Weights of a small image classifier: arch coatnet, widths [96, 192, 384].
Rows from expert 0 of block 7, named by matrix and row number. Rows with one number belong to one neuron. Each number is 128 + 32 x the weight over its row's rms, rounded and kept within 0 to 255. All counts start at 0. After the name is the row's rms in percent of the matrix's.
# up: expert up (model.blocks.7.mlp.up, 4x192x384), inputs 231-307
# down: expert down (model.blocks.7.mlp.down, 4x384x192, transposed), outputs 231-307
up.13 095 [128 150 128 128 128  74 128  71 171 128 128 128 128 151 155 128 128 128 128 128 195 128 128  89 128  55  93 128 255 214 128  45 128  70 128 128 128 152 128 128 128  50 128 128 128 128 128 128 128 128  41 128 100 128 177 128 128 128 184 128 128 128 128 128 125 128 128 175 128 128 128 128  82 128  79 229 128]
down.13 103 [128 128 128 193  37 128 144 203 128 128 128 128  31 128 128 128 128 128 128 128 128 128 142 123 128 128 128  31 128 128 185 128 128 158 128 128 198 128 128 172 128 128 128 152 128 166 128 154 128 128 112 227 128 128 128 128 128 163 128 128 128 128 128  31 107 128 128 128 128 128 128 128 128 128  78 128 128]
up.14 099 [100 161 128 128 128 128 128 128 128  70 128 128 128 128 128 128 204 133 128 128 128 128 128 128 128 100 128 128 128 146 128 128 204 128 128  56 128 128 196 128 128 128 128 128 132 128 215  53 170 122 128 128 128 214 128  81 128 128 150 152 128 128 196 128 191 128  75 128 179  66 128 128 128 128 128 128 147]
down.14 101 [128 128 128  15 128 128  73  95 128 144 128 167 128 128 128 128 128 128 128 128 128 128 128 128 200 128 128 128 128 128 128 128 128 128 128 128 128  88 128 128 128 196 128 128 184 114 128  90 128 128 160 255 100 128 128 128 128 128 128 128 128 128 128 128 128 128 121 128 128 227 128 221 222 128 128 128 128]
up.15 101 [128 128 128 128 102 128 134 128 128 128 128 128 128 128 128 151 128 128  99 128 128  50 128 128 128 128 128 128 128 223 128 103 128 242 128 128 128 128 128 128 128 128 128 160 189 102 128 128  58 198 128 128 128 128 171  34  43 128 128 128 128 128 128 128 128 128 188 128 128 128 128 128 128 185 138 128 128]
down.15 112 [ 81 158 128 128 128 128 128 199 128   0 128 128 143 128 128 128 140 125  91 128 128 171 128 128 232 161 128 128 151 204  53 128 128 128 128 128 128 167 128 187 181 128 166 144 128 128  95 128 185 128 128 128 133 105 128 128 128 141  94 128 128 128 128 128 128 128 141 128 128 128 197 128 128 128 128  87 128]
up.16 106 [158 128 128 118 128 128 128 128 128 128 128 114 191 111 205 128  64 118 128 115 128 128 201 100 128 128 137 128  79 128 105 128 231 128  96 221 128 128 128 128 128 128 211 128 128 128 166  51 128  44 128 128 115 128 128 128 128 128 128 187 128 128 128 128 106 128 128 128 128 215  60 128 129 113  73 128 128]
down.16 107 [128 128 128 128 128  52 128 128 128 109 128 128 128 128 128 128 128   0 128 128 128 128 128  61 128 128 133 109 128  77 128 192 128 128 128 128 128 255 128 128 128 128  51 128 128 128 128 128 128 128 128 128  41 128 128 128 128 128 128 128  51 128 211 128  61 128 128 128 128 128 128 128 128 128 128 128  74]
up.17 105 [128 128 128 127 145 128 128 128 128 195 128 128 128 128 199 128 128 128 128 128  59 128 128 128 128 128 128 133 121  59 128 159 128 128 200 128 219 125 128 128 124  64 164  75 128 213 128 128 128 109 128 131  21 128 128  86 128  95 128 128 128 128 128 128 128 128 128 128 128 128 128   0 128 128 128 128 100]
down.17 102 [128 106 128 128 128 128 128 128 152 128  90 185 174 128 128 128 168 128 128 128 128 128 128 128 128 255 128 128 163  90 128 128 128 128 128 130 128 128 128 128 128 128 128 128  79 128 128  52 128 128 128 128 128 128 128  22 128 128 128 128 128 117 128 185 128  25  72 128 110 128 128 128 128 161 128 128 128]
up.18 101 [128 128 128 128 128 128 128 128 128 128 164 128 177 128 128 128 128 128 128 128  69  51 162 128 128 129  12 128 128 128 128 128 128 128 128 128 185 128  46 131 176 128 128  41 166 128 128 128 128 128 128 191 188 128 128 128  74 128 128  27  68 128 128 128 128 128 128 128 128 128 128 159 128 128 128  34 128]
down.18 103 [128 128 128 128  13 128 126 128 166 128 128 128 128 168 128 128 128 128 165 232  76 128 128 169 128 128 128 128 128 128 128 128 128 146 128 128 128 128 128 128 128 128 124 128 128 128  93 128 128 128 128 116 128 128 128 128 128  57 172 128 128 128 128 128 128 147 128 128  68 128 128 128 128 128 153 128 128]
up.19 105 [242 128 128 128 128 128 128 161 128 128 128 128 128 128 100 128 128 128  86 117 128  59 128  72 128 159 128 128 128 128 128 128 155 128 128 128 189 128 128 128 128 128 105 193 128 128 128 128 128 128 128 103 128 178 128 128 165 128 128  52 191 128 128 128 128  58 128 128 255 128 128 128 128 128 123 128 128]
down.19 101 [128 128 128 128 128 128 128 128 128 242 128 128 128 128 128 128 128 128 164 128 128 128 152 139 128  54 128 182  88 128 154 128  94 128 185 128 128 128 170 128  76 185 128 128 128 128 128 128 128 128 128 128 131  56 128 128  75 128 128 128 128 128 128 128 128  40 128 128 128 128 128 180 128 128 128 128 128]
up.20 105 [128 128   0 128 128  96 128 128 128 128  70 128 128 100 128 125 128 193 128 128  50 128 184 128 164 128 128 142 121 128 128 164 128 186 128 128 141 128  57 128  46 128 128 128 128 179 128 128 186 128 205  79  70 128 128 128 128 133 202  77 128 128 128 128 128 138 125 128 128 128  41 128 128 128 128 128 128]
down.20 095 [128  87 195 145 128 128 128 128  55  21 128 203 194 128 128  51 178 128 128 128 195 128 165 182 128 128 128 128 128 128 128 128 128 128 128 128 242 128 128 128 128 128 128 128 128 128 128  68 128 128  76 128 128 128 128 128 128 125 128 128 128  82 128  47 128  78 125 128  45 128 128 128 128 128 128  95 128]
up.21 104 [128 128 128 128 208 128 128 128 128 128 128 128 128 157 139 128  92 128  41 128 128 198 128 128 128 128 128 128 128 128 128 128 128 128 128 128 128  71 128 128 105 246 128 128 128 132 107  60 162  75 128 128 128  82 128 128 128  31 128 128 128 128 128 128 128 128  20 128 128 128 176 157 237 156  71 128  93]
down.21 105 [128  50 128 201 128  92 133 128 135  96 128  51  29  99 128 145 133 134  62 128 128 211 157 128 128 128 128  43 128 179 128 128 128  56 128 128 128   4 128 128 128 128 128  81 128 142 128 128 128 128 146 128  85 108 128 128 128 127  32 128  59 128 128 128 157 128 128 108 128  85 127 106 128 113 128 128 128]
up.22 107 [187 128 191 194 128  37 128 128  60 128 115 128  39 128 187 128 197 128 128 128 128 128 128  59 128 128 128 128 128 128 128 128  73 164 172 128 167 128 128 128 128 128 128 128 128 128 194 128 128 128 128 128 128 128 104 128 128 128 125 150 167  26 128 128 128 204 128 229 128 149 128 138 197 128 128 188 128]
down.22 109 [128  98 128  99  71 243 128 128 105 128 128 128 174 128 128 128 128 128 128  66 128   0  87 128 128  94 128  24 128 128 128 128 128 128 128 192 128  99 128 128 128 128  20 128  87 128 128 128 128 145 128 128 128 128 128 169 111 205 128 128  58  98 169 128 128 188 128 102 128 109  80 190 128 128 128 128 128]
up.23 092 [128 128 109 227 128 128 128 128 128  85 128 137 128 128 166  43 128 128 128 128  72 128 128 205 128 128 128 128 128 128 128 153 128 128 128 128 128 128  72 128 128 128 128  54 157 128  71 134  96 124 128 128 128 128 128 128 128 124 128 128 128 128 128 128 128 128 128 128   0 133 128 128 188 128 128 106 128]
down.23 089 [112 128 128 128 128 211 128 128 128 128 128 128 128 128 128 128 128 128 128 128 128  64 143 128 128 128 128 173 128 128 128 128 128 128 128 128 128 128 128 128  42   0 128 128 128  71  96 128  63 142 144 128 162 128 102 144 128 128 128  82 128 128 128 128 100 128 128 128 128 128 128 128 128 128 128 128 128]
up.24 100 [128 128 128 128 114 128 128 128 128 128 128 128 128 128 175 128  94 128 128 128 128 130 128 128 128 128  80 128 128 128 128 128 171 128 128 128 235 128 128 128  35 128 128 128 128 128 207 128 172 128 188 128 128 165 128 128 128  88 128 125 128 128 128 128 128 128  78 186  60 128 128 128 128 128 128 128 104]
down.24 094 [128 151 128 128 128 219 228 128 128  43 128 128 187 128 100 128 128 128 128 128 128 128 128 128 128 128 128 128 128 131 128 128 128 128 128 128 113 128 128 128 133 164 171 128 128 128 128 128 128 128 128  75 128 128 128 128 128 128 128 128 128  78 151 183 128 128 134   0 128 128 128 128 128  25 128 179 128]
up.25 103 [150 128 128 106 128 128 128 128 128 129 128 128 128 128  55 123 128 128  86 128 128 128  88 128 128 126  65 128 128 128 128 128  80 157   9 128 125  98 128 128 128 140 128 106 168 128  84 128 254 182  87 128  87 128 128 128 128 128 128 128 128 128 128 128 125 184 128 128 128 155 128 128 128 128 228 128 128]
down.25 103 [156 128 178 128 128 128 128 197 105 128 209 128 128  56 128 128 128 101 128 162 128 128 128 127 128 128 128 107 128  66 128 128 128 128 128  69  91 128  18 128 128 128 128 128 128 128 128  67 128 128 128 128   0 125 128 128 128 128  22 128 255 128 128 128 218 128 128 128 183 128 128 128 128 128 128 128 128]
up.26 088 [128 128 128 128 137 128 128 128 128  72 128 128 128 128 128 128 175 140 128 128 128 128 128 128 128 128 128 128 128 128 128 128 128 129 128 208 128 128 126 128 128 128 128 128 128 195 128 203 128 128 128 128 128 128 128 114   2 128 100 128 128 128 128 128 128 128 128 128  88 128 128 128 128 128 182 128 144]
down.26 090 [217  76 128 128 128 128 128 128 128 128   1 203 128  78 105 128 115 128  92 128  64 128 162  67 128 128 128  71 128 128  78  66 128 128 128 128 128 137 128 128  61 128  40 128 128 128 101 128 128 128 128 128 128  70 128 171 128  61 128 128 128 128 128 128 128 128 128 128 128 128 134 128 128 128 128 128 128]
up.27 100 [ 35 128 193 128 128 128 197 208  11 148 121 128  66 128 197 108 128 128 166 128 128 128 128  99 128 128 128 128 178 128 128 128 128 128 248 128 128 128 128 128 128 128 128 128 128 128 108 128  96 128 128 128 103 116  94 132 128 128 148 128 170 128 128 128 128 128 128 128 128 128 112 128 128 149 128 128 128]
down.27 101 [128 128 128 128 193 128 137 128 128 128 128 128 128 152 128 128  81 128 128 128 128 128 128 128 114 128 116 128 178 128 128 128 128 203 128 128 128 128 128  27 128 109 128 128 128 128 128 128 128  97 128  73 182 128 113 181 128 179 128 152 128  74 128 197 106 128  11 113 128 128 128 125  31 128 128 128 128]
up.28 096 [128 128 128 128 128 128 128 217 128 128  96 128 128 162 128 128 128 128 128  43 128 128 128 128 128  77 128 128 128  85 128 128 128 128 128 128 128  52 128 128 128 128 128 128 128  69 111 128 128 153 128 106 128 128 128 128 128 128 147 174 128  98 242 128 215  59 128 255 128 128 120 128 165 248 128 128 129]
down.28 095 [128  72 142 155 128 128 128  56 128 128 110 128 128 128 128 128 128 121 128 128 128 128 128 128 128 202 128 128 128 151 128 128 128 128 128 128 128  63 128  75 128 128 207 213 128   0 162 128 128 128 128 128 128 128 162 128 110 128 128  97 129 128 128 128 128 128 128 128 107 128 125 128 125  89 128 128 128]
up.29 098 [128  51 128 128 128 128 128 128 128 128 128 108 128 128 181 128 128 128 152 128 128 193 128 128 128 128 199 128 128  86 128 128 128 128 128 128 128  24  25 128 128 128 128 128 176 128 128  20 128 194 128 160 146 128 127 128 128  54  99 100 128 128 114 137 112 128 128 177 128 128 128 128 128 128 193 128 121]
down.29 110 [128 182 121 128 128 128 128 128 128 128 128 128 128 128 128 128 137 139 204 112 129 128 128 128 128 128 199  68 128 128 128 128 128  66  23  98 240 117 128 128 128 128 128 125 220 128 128 200 126 128 128 128  96 138 128 128 150 128 128 128 200 128 128 153 128 177  70 128 128 128 128 128 128  83 128 202 128]
up.30 100 [128 128 128 128  45 105 175 128 227 128 128 128 128 128 128 128 127 128 128 157 122 128  63 156 138 128 128 128 128 128 136  85 128 128 128  59 128 128 128 128 128 128 215 179 128 128  70 128 128 128  93 100 128 128 128 128 129 128 128 212 128 128 128 128 159 128  67 115 128 128  31 188 128 178 190 128 143]
down.30 106 [128 128 128 128 128 128 138 128 128 128 180 128 113 128 128 128  76 128 128 128 133 128 146  25 128 128 128 128  97 128  85 128 128 128 112 128 128 128 128 128 128  96 128 128 128  54 174 128 128 128 128 128 150 128 128 128 128 128 166 128  76 220 142 128 128 128 128 128 128 128 128 128  70  77 128 171 128]
up.31 094 [193 128 128 136 128 128 128  45  88 128 128 128 128 159 192 128 128 128 128 165 128 128 128 128 128 128 128 128 128 128 128 128 128 112  57 128 100 128  68 128 128 128 128 128 201 128 128 128 128 128 128 128 128  92 128  88 128 128  27 128 203  47 128 145 128 128 151 131 128 130 120 128 128  89 146 128 168]
down.31 099 [128  78 128  86 128 128 128 101 128 185 128  88 128 128 128 128 140 128 128 128 128 128 128  34 208  92 128 128 128  82 128 128 128 120 128 128 109 128 128 128 128 128 128 128 128 128 128 131 128  97 128 128 128 128 128 128 128 128 128 128 128 128 128 128 109  88 128 140 128 153 128 128 128 128 128 180 128]
up.32 101 [128 128 211 128 182 128  75 120 128 128 128 128 128 128  53 193 128 128 128 211  90 188 128 128 128 128  82 128 128 128 128 128 128 128 179 128 138  26 159 128 128 128 128 128 206 169 128 163 169 163 128 128 128 128 178 128 128 155 128 128 255 128 181 179 128 240 128 128 129 128  42 113  72 128 128 128 121]
down.32 096 [128 128 128 128 105  71 128 128 128 128 128 128 128 128 185 128 128 123 128 221 243 128 128 101  29 128 128 128 128 128 128 128 140 128  65 152 163  79 128 128 128 128 128 128 183 128 128 222 128 128 137 128 222 122 128 251 128 128 128 128  72  78 128 128 128 125 128 128 128 128 128  44  81 128 115 128 128]
up.33 100 [128 166 128 111 128 151 128 128 128 128 128 133 128 128 128  80 134 128 128 128 128 128 128 128 191 196 128 121 128 110 128 128  66 128 128 128 128 128 128 128 159 128 128 128 128 128 128 128 170 128 128 128 128 128 128 128 163 106  50 128 128 128 128 128 128  91 110  91 128 255 128 128 128 128 205 128  97]
down.33 099 [128 128 123 128 150  87 160 128 128 128 128 128 153 128 128 128 128 128 128 128 128 128 164 128 128 128 128  48 146 128 195 119 255  97  73  60 128 128 112 128 128 232 128 112 128 158 208 128 128 128 128 128  87 128 127 128 129 128 128 128 128 128 128 128 128 128 128 128 128 128  76 128 128 128 128 128 128]
up.34 113 [128 128 196 128 128 128 128 190  47 128  42 128 197 128 128 128 128 128 124 128 128 128 128 128 163 128 172  63 128 128 128  45 139 128 128 138 128 128  42 128 128 167 128 128 128 128 128 128 128 128 128 128 128 128 128 128  95 128 128  51 128 128 128 128 128 128 172 128  78 128 192 128 128 128 157  69 141]
down.34 098 [128 128 128 177  70 128 144 128 128 125 199  40   0 192 128  36 128 128 128 128 128 128  89 179 163 128 128 128 128 128 177 128  73 128 128 128 128 128 128  98 128 128 128 128 128 128 128 128 159  87 128 128 128 169 128 128 128 128 128 128 173 128 128 128 128 128 128 128 128 128 128 189  61 128 128 128 128]
up.35 099 [131 128 128 128 128 128 128 128 128 128 128 128 128 128 128 191 128 128 128 154  33 128 128 229 145 128 172 128 140 128 128 128 128  40 128   0 128 153 150 128 128 127 170 128 128 128  83 128 207 128 128 128 128 204 128 128 122 208 128 128 128 128 128 154 228  75 128 128 128 160 203 128 128  77 128 128 128]
down.35 100 [110 128 128 128 228 128 128 128 149 128 128 128 226 128 100 129 128 128 128 128 128 128 107  73 173  38 211 128 128 128 188 169 102 128 176 128 127 122 128 128 126  52 128 128 128 128 128 113 180 128 128 128  53 128 128 128 172 128 128 128   0  95 128 128 128 128 128 128 139 128 197 128 128 128 128 128 128]
up.36 106 [128 128 128 128 128 128 128 128  62 128 176 119 128  62 128 128  33 128 128  86 128 128 128 128 177 193 128 141 128 128 128 128 128  84 128 128 128 253 128 128  41 197 128 128 128 136 128 176 128 128 128 128 128 128 175 128 128 189 128 128 128  91  99 128 128 128 128 214 128 128  39  41 128 128 126 128 105]
down.36 109 [128 128 128 101 128 128 128  67 184 139 165 128 128 128 128 128 128 138 241 199 128 128 128  64 128 128 128 184 128 128 128 128  27 228 128 128 128 128 128 186 237 184 128 128 125 205 128 128 128 204 128 128 144 128 128 128 128 102 128 146 138 136 167 227  69 128 128 128 104 128 128 128 183 174 128  71 128]
up.37 092 [128 121 128 128 128 128 128 184 125 128 128 128 128 128 128 115 128  95 128 128 107  56 128 128 128 245  67 227 131 128 128 128 114 123 128 128 128 126  64 128 128 128 128 128 175 128 128 128 103 128 128 128 128 128 128 128 170 128 141 128 131 128 235 128  19 128  82 146 128 128  75 128 128 128 128 128 128]
down.37 087 [128 107 206 128 128  93 128 128 128 128 128 128 128 172 128 123 128  99  81 128 121 128 133 128 128 128 128 128 128 128 128 128 128 128  88 128 169 128 128 128 255 128 128 128 161 128 128 128 121 128 128 128 171 128 128 125 128 128 128 128 128 128  21 128 128 128 128 128  81 128 128 131 128 128 165  84 128]
up.38 104 [ 99 101 112 138 128 128 128 128 128 128 128 128 190 128 128 128 173 225 128 128 128  69 184  42 128 128 128 197 128 128 128 128 128  25 128 201 128 171 128 128 128 128 128 179 154 128 128 128 128 128 128 128 128  79 169 128 122 128 128 128  59 128 128 115 128 128  78 128 128 128 128 128 128  98 128 128 128]
down.38 098 [128 128 128 128 128 128 155 128 128  90 128 128 128 128 128 128 128 128 191 128 128 128  98 198 128 128 128 128 116 128 128 128 128 128 128 128 128  82 132 179 139 128 128 123 128 128 128 128 128 128 128 128 209 128 128 128 128 128 128 128 128 128 105 128 110 147  70 128 128 255 128 128 127 128 128 128 128]
up.39 095 [128 128  86 128 136 128 128 128 128 119 128 128 170 128 128 128 128 128  85 128 128 128 128 128 121 128 128  47 195 128 128 197 128 147 128 128   0 131 128 128 204 128 128 128 128 128 128 128 134 128 128 128 128 107 128 128 128 130 235 128 128 128 128 128 128 128 128 128 128 176 145 128 128 128 128 128 128]
down.39 093 [128 128 128 128 128 128  37 166 128 128 117 128 128  18 193 128 128  16 128 128 156 128 124 128 128 158   5 128 128 158 128 128 128 128 182  43 128 128 234 128 128 128 128 165 128 136 128 128 128 128   6 128 182 128 128 128 128 157 121 128 128 128 128 128 128 128 101 128 128 128 128 128 128 169 128 128 217]
up.40 094 [128 128 128  93 128 128 128 128 128 104 128  99 122  91 128 128 159 128 128 128 128  35 205 111 128 128 128  94 128  75 128  96 128 122 131 128 128 128 128 128 128 128 128 252 128 128 128 128 128 128 128 128 128 128 128 128 164 128 128 128 174 128 128 189 128 154 128 128 128 158 128 100 128 128 128 128 128]
down.40 090 [166 128 128 128 128 255 206 162 128 128 128 128 197 128 107 128 128 165 128 220 128  83 128  51 128 128 128 128 128 128 128  95 128  49 128  76 128 169 128 128 232 112 173 128 128 128 173 151 200 128 128 128 142 128 128 128 128 116 128 133 128 128 128 128 128 128 128 128 128 128 128 128 128 128 128 128 128]
up.41 110 [128 140 128 128 128 128 155 128 196 128 128  52 205 128 194  42 128 128 128 111  20 220 178 128 128 128 128 128 128 128 128 128 128 128 174 128  42 128  73 128 203 128 128 128  94 128 168 128 128 128 128 128 152 128 181 210 128   0  86 128 128 128 128 128 128 128 117  45 128 128 138 213 128  45 128   0 128]
down.41 099 [191 128 108 114 128 128 128 186 128 128  47 128 128 128 128 135 128 238 128 128 128 128 128 101 128 128 128 128 132 173 128 128 131 128   1 128 250 128  60 128 128 128 129 207 133 128 128 128 128 199  83 128 195 128 128  68 128 128 154 128 128 128 128  68 119 117 128 128 128 128  48 139 128 128  30 199 128]
up.42 097 [171 128  79 128 128 128 128 107 128 133 128 128 128 161 128 128 128 128 128 128 206 128 203 103 128 128 128 128 128 128 128  85 128 128 119 128 128 143  44 125 201 128 128 128 128 128 128 128 128 128  89 128 128 166 128 128 128 128 128 128 128 139 128 128 128 128 128 176 128 128 128 128 254 255 128 128 128]
down.42 094 [128 128 128 106 128 136 128 128 128 128 128 128 128 128 128 128 128 128 128 128 128 215 128 128 128 106 128 128 128 128 128 128 128 128 128 128 128 139 116 134 128 128 128 128  79 128 128  90 128 205 128 170 128 128 137 138 128 128 128 128 128 128 128 128 128  54 128 182 128 128 104 128  50 128 128 128 128]
up.43 104 [128 120 164 128 128 128 128 128 128 128 128 128 128 128 128  59 128 128 128 128 128 128 128 138 128 120 128 128 128 147 128  99 128 128 128 128 128 128 128  94 128 128 139 128 128 128  31 128 128 128 128 128 128 128 128 128 128  97 128 128 123 128 128  35 128 128 128 139 128 179 128 128 122 128 128 128 128]
down.43 101 [128 128 175 134 128 128 128 211 128 128 128 128 128 128 128 237 128 128 128 123  77  66  63 128 105 128 128  62 128 255 117 128 128 128 128 199 191  87 128 128 166 128 128  90 128 128 128 128 128 128 128 128 128 128 128 128 128 128 128 175 128 160 128  76 128 128 128 128 211 128 128 128 128  88 128 128 128]
up.44 093 [128 211 128 130 128 174 128 128 128 128 128 115 128 128 188 128 127 128  81 128 128 185 128  95   0 128 128  98 128 128 128 128 196 162  29 128 128 128  37 128 128 128 128 128 128 128 165 115 177 128 128 168 112 128 128 128 128  62 128 128 128 167 128  57 128 128 128 129 128 128 128   0 108 128 128 128 128]
down.44 095 [190 128 128 105 128 128 128 118 128 128 128 177  95 128 128 128 166 128 128 128 128 128 128 128 128 175 128 128 128 128  57 128 128 128 128 128 128  50 128 128 128 128 112 128 128 128 128 128 168 128 128 128 128 128  83 128 146 128  99 128 128  93 128 128 128 128 166 128  85 128 128 194  17 128 128 128 125]
up.45 090 [128 107 128 128 128 148 128 128 199 128 128 128 128 128  63 128 128 122 128 128 230 128 128 128  60 128 128 184 128 128 128 161 125 128 128 128 212 128 128 128 128 128 222 128 128 128 128 128 182 128 128 186 128 128 128 142 128 128 128 128 128 128 128 128 133 128  87  54 128  84 128 128 128 128 128 128 128]
down.45 097 [154 128 128 128  77 128 153 128 109 128  84 128 128   0 128 128 220  22 206 128  62 128 128 128 128 211 128 128 128 220 128  87 128 128 128 115 128 128 128 128 128 128 128 184 128 128  86 128 128 128 128 128 128 128 128 128 128 115 128  98 128 113 128 128 128 128 128 204  13 191  68 128 128 128 128 128 105]
up.46 105 [128 128 128 128 209  42 108 128 128 128 171 128  97 128 128 128 128 104  65 128 128 128 128 128  75 128 101 128 128  83 128  83  61 128 177 128 128 149 128 128 128  37  70 128 128 128 137 128 128 128 128 128 128 128 128 137 128 128 128 147 136 128 128 143  43 128 128 138 128 110  35 128 128 128 128 128 128]
down.46 101 [128 128 225 128 233 128  17 180 128 128 128  79 128 128 192 128 128 128  40 128 235  50  78 128 172 169 149 154 128 128 189 128 128  76 128  99 128 128 128 128 128 128 117 128 128 128 128 128 128 128 128 207 125 128 128 128 170 128 128 124 144 128 128 128  31 136 128  66 128 128 128 128 128 128 128 148  49]
up.47 091 [128 128  76 128 128 128 128  59 128 120 128 128 111 200 128 128  68 128  24 131 206 128 128 128 128 236 128 128 255 128 128 167 128 232 128 128 128 128 128 232 128  85 128 128 128 106 128 128 128  19 128 128 128 128 255 128 128 128 128 128 128  15 128 128 166 128 128 128  33 128 128 128   1 128 128 130 128]
down.47 083 [128  91  87 128 194 128 128 128 128 213 128 128 163 128 128 128 128 128 128 120 128 128 116 196 128 167 128 128 150 128  95  30 128 128 128 128 128 128 203 128 128 128 128 227 128 128 128 128 128 128 255 128 128 128 130 128 160 128  39 128 108 128 128 128 128  34 128 128 128 128 165 128  92 128 128 128 128]
up.48 109 [128 128 128 128 128  79 128 128 207 128 128  81 128 128 255 128 202 128 128 128 116 128 128 128  89  23 128 108 128 128 128 128 128 142 115  38 128 128 156 128 217  71 128 128  89 136  19 128 141 182 128 128  19 207 128 128 128 182 128 128 128 128 128 128 151 154 128 128  88 200 128  90 143 128 128  65 128]
down.48 097 [128  87 128  75 128 128 128 128 123 168 128 159 128 128 128 128 128 128 128 128 128  53 197 136 128 181 128 243 128 128 128 128 148 128 193 128 128  81 130 221 128 128  49 128 128 128 128 128 128 128 128 128 128 128 128 128 160 128 128 128 141 192 128 128 128 128 128 128 128 128  71 128 128 128 128 128 119]
up.49 097 [107 128 128 128 179  96 128 128 128 128 187 128 128 128 128 168 128 199  76 128 128 128 128 128 156 128 128 128 128 128 128 128 128  18 128 128 128 128 128 161 181 129 128 128 128 128 128 181 146 128 128 128 128 128  42 128 128 128 128 128 128  72 128 137 128 170 108 128 255 128 114 128 128 128 128 232 128]
down.49 091 [196 215 128 128 128 128 128 128 128 130 128 102 128 255 128 128 128 128 128 128 128 128 128 128  86 128 128 128 128 186 131 128 158 128 128 128 128 128 128 122 128 128 128 128 190 128 123 128 128 128 128 180 128 128 128 128 128 128 128 128 128 128 128 128 123 128 128 162 128 198 128 125 128 128 128 128 128]
up.50 099 [116 128  54 203 128 128 128 128 218 128 128 128 128 128 128 128 128 128 128 128 165 128 128 147 128 128 128 128 128 144 213 128 128  71 128 128 179 128 173 128 128 128 179 128 128 128 128  79 128 167 128 128 128 128  38 128 110 128 128  51 128  33 128 128  77 128 128 104 191 128 173 128  51  90 128 128  96]
down.50 105 [128 128 213 130 128 128 128 198 128 128  98 128 128 155 100 128 128 128 203  72 181 128  74 128 128  66 128 128 128 144 128 128 150 185 128 128 128 128 128 128 169 128 128 128 128 128 128 128 128 128  62 128 128 174 128  85 128 128 199 128 128 128 128 218   5 108 128  74 128 128 128 128 128 128 128 171  89]
up.51 095 [ 70 128 128 128  54 128 128 128 128 131  41 255 128 128 165 128 203 128 128 128 128 128 128 128 128 118 128 128 166 128 128 128 128 146 128 128 128  54 128 128 128  96 128 128 162 128 128 128 128 128 128 128 109 128 128 128 224 102 128 128 128  72 128 175 128 128 128 128 128 128 128 128 128 128 128 135 128]
down.51 087 [128 124  31 128 128 128 128 128 128 128 144 128 128 128 103 128 193 128 135 128 128 128 128 128 128 128 128 128 128 128 128 128 128 128 255 111 128 253 128 128 128 128 128 128 128 128 128 128 128 128 128 177 128 128 129 128 128 128 128 128 128 128 128 128 128 145 100 231 128 128 128 128  83 128 223 128 128]
up.52 108 [128 128 128 210 105 128 165 128 128  96 128  59 128 128 155 141 128 164 128 210 128  82 210  59  27 129 128 213 121 128 128 128 128  78 128 128 128 128  39 128 128 128 128 128 128 128  68 128 207 128 128 220 128 203 101 128 128 128 128 128  95  92 128 128  66 128 128 128 128  65 196 128  76 128 187  80 121]
down.52 096 [128 116  78 128 128 128 128 128 128 128 128 128 128 128  52  63 120 128 115 128 128 128 116 175 128 128 145 128 128 128 128 128 181 128  58 128 128 104 128 128 128 128 128 128 128 128 128 128 128 128 109 128 128 128 128 128 128 128 128 128  97 128 128 143  44 128 128 128 126 170 128 128 128 128 128 128 128]
up.53 092 [128 128 128  52 187 128 128 128 163 128 128 128 128 128 128 128 128 128 134 128 128 212 128 128 125 128 128 128 201 128 128 128  26 128 120 128 128 210  73 223 244 128  46  69 128 128 128 128 128 128 128 128 219 183 128 128 128 154 128 128 128 128 128 120 128 128 128 128 128 128 128  95 176 128 128 128 128]
down.53 102 [128 128 128 128 128 128 128 128 128 128 128 148 128 128 128 128 128 128 128 255 158 128 128 128 128 128 128 128 128  89 128 154 128 128 128  97 128 129  89 128 128 128 173 128 139 128  74 128 128 128 186 128 128 112  94 128 193 128 182  73 128 128 128 128 128 128 128 128 148 147 129  66 128 173 103 128 128]
up.54 102 [128 152 128 128 128  76 128 128 128 128 128 128 128 128 176 128 128  36 167 128 128  92 128 128 128  97  14 128  57  71 128 128 128 164 122  93 128 128  36 168 131 128 140 128 128 128 128 128  58 102 128 114 116 128 128 128  45  81 128 128 128 128 128 128 128 128 128 128  60 128 128 128 128 128 135 128 128]
down.54 097 [128 128 128 128 128 128 124 128 128 128 128 129 111 128 128 141  85 128 128  89 128 128 128 128 200 107 128 106 187 209  99 128 128 128 128 128 128 173 128 128 128 169 128 128 128 128  62 128 125  23 128 128 128 128 128 116 128 128 128 128 167 128  45 178 128 128 128 128 121 128 128  59 128 183 129 128 128]
up.55 094 [128 128 128 128 128 128  90 128 201 128 128 128 128 185 128 163 128 128  44 128 128  93 128 128 128 128 128 128  69 128 128 128 128 128 128 128 128 180  53 128 128  59 128 128 128  91 128 128 128 128 128 128 128 128 128 128 128  85 128 128 128 128 128 128 128 128  45 104 128  58 128 128 132 163 128 128 140]
down.55 099 [134 128 128 128 128 128   7  89 128 128 128 128 110 128 128 128 128 131 128 128  90  67  93 128  33 128 128 142 128 128  96 128 175 133 153 128 128 128  69  84 128 128 128 199 192 128 128 128 128 128 128 101 128  98  86 128 128 110 128  32 184 128 198 128  67 128 177 128 162 128 128 128 234 128 128 128 128]
up.56 100 [128 128 128 119 128 211 128  67 126 128 128 128 128 164 125 128 128  99 128 128 167 191 128 128 128 128 167 128 128 128 128 128 128 128 128 128 128 128 128  75 128 128 128 195 128  89 128 128 128 128 128 116 128 117 128 128 128 128 128 128 128 128 128 128 128 128 128 128 128 128 150  57 193 128 182 128 128]
down.56 103 [128 128 128 137 128 128 128 128 128 128 128 128 128 128 128 226 246 158 159 128 110 128 128 128 128 128 128 128 128 136 128 128 128 128 128 128 128 187 128 128 128 128 128 205 128 114 128 128 186 128 128 113 128 128 128 128 141 128 128 128 131 128 208 128 128 128 128 128 119 128 128 128 128 199  82 102 128]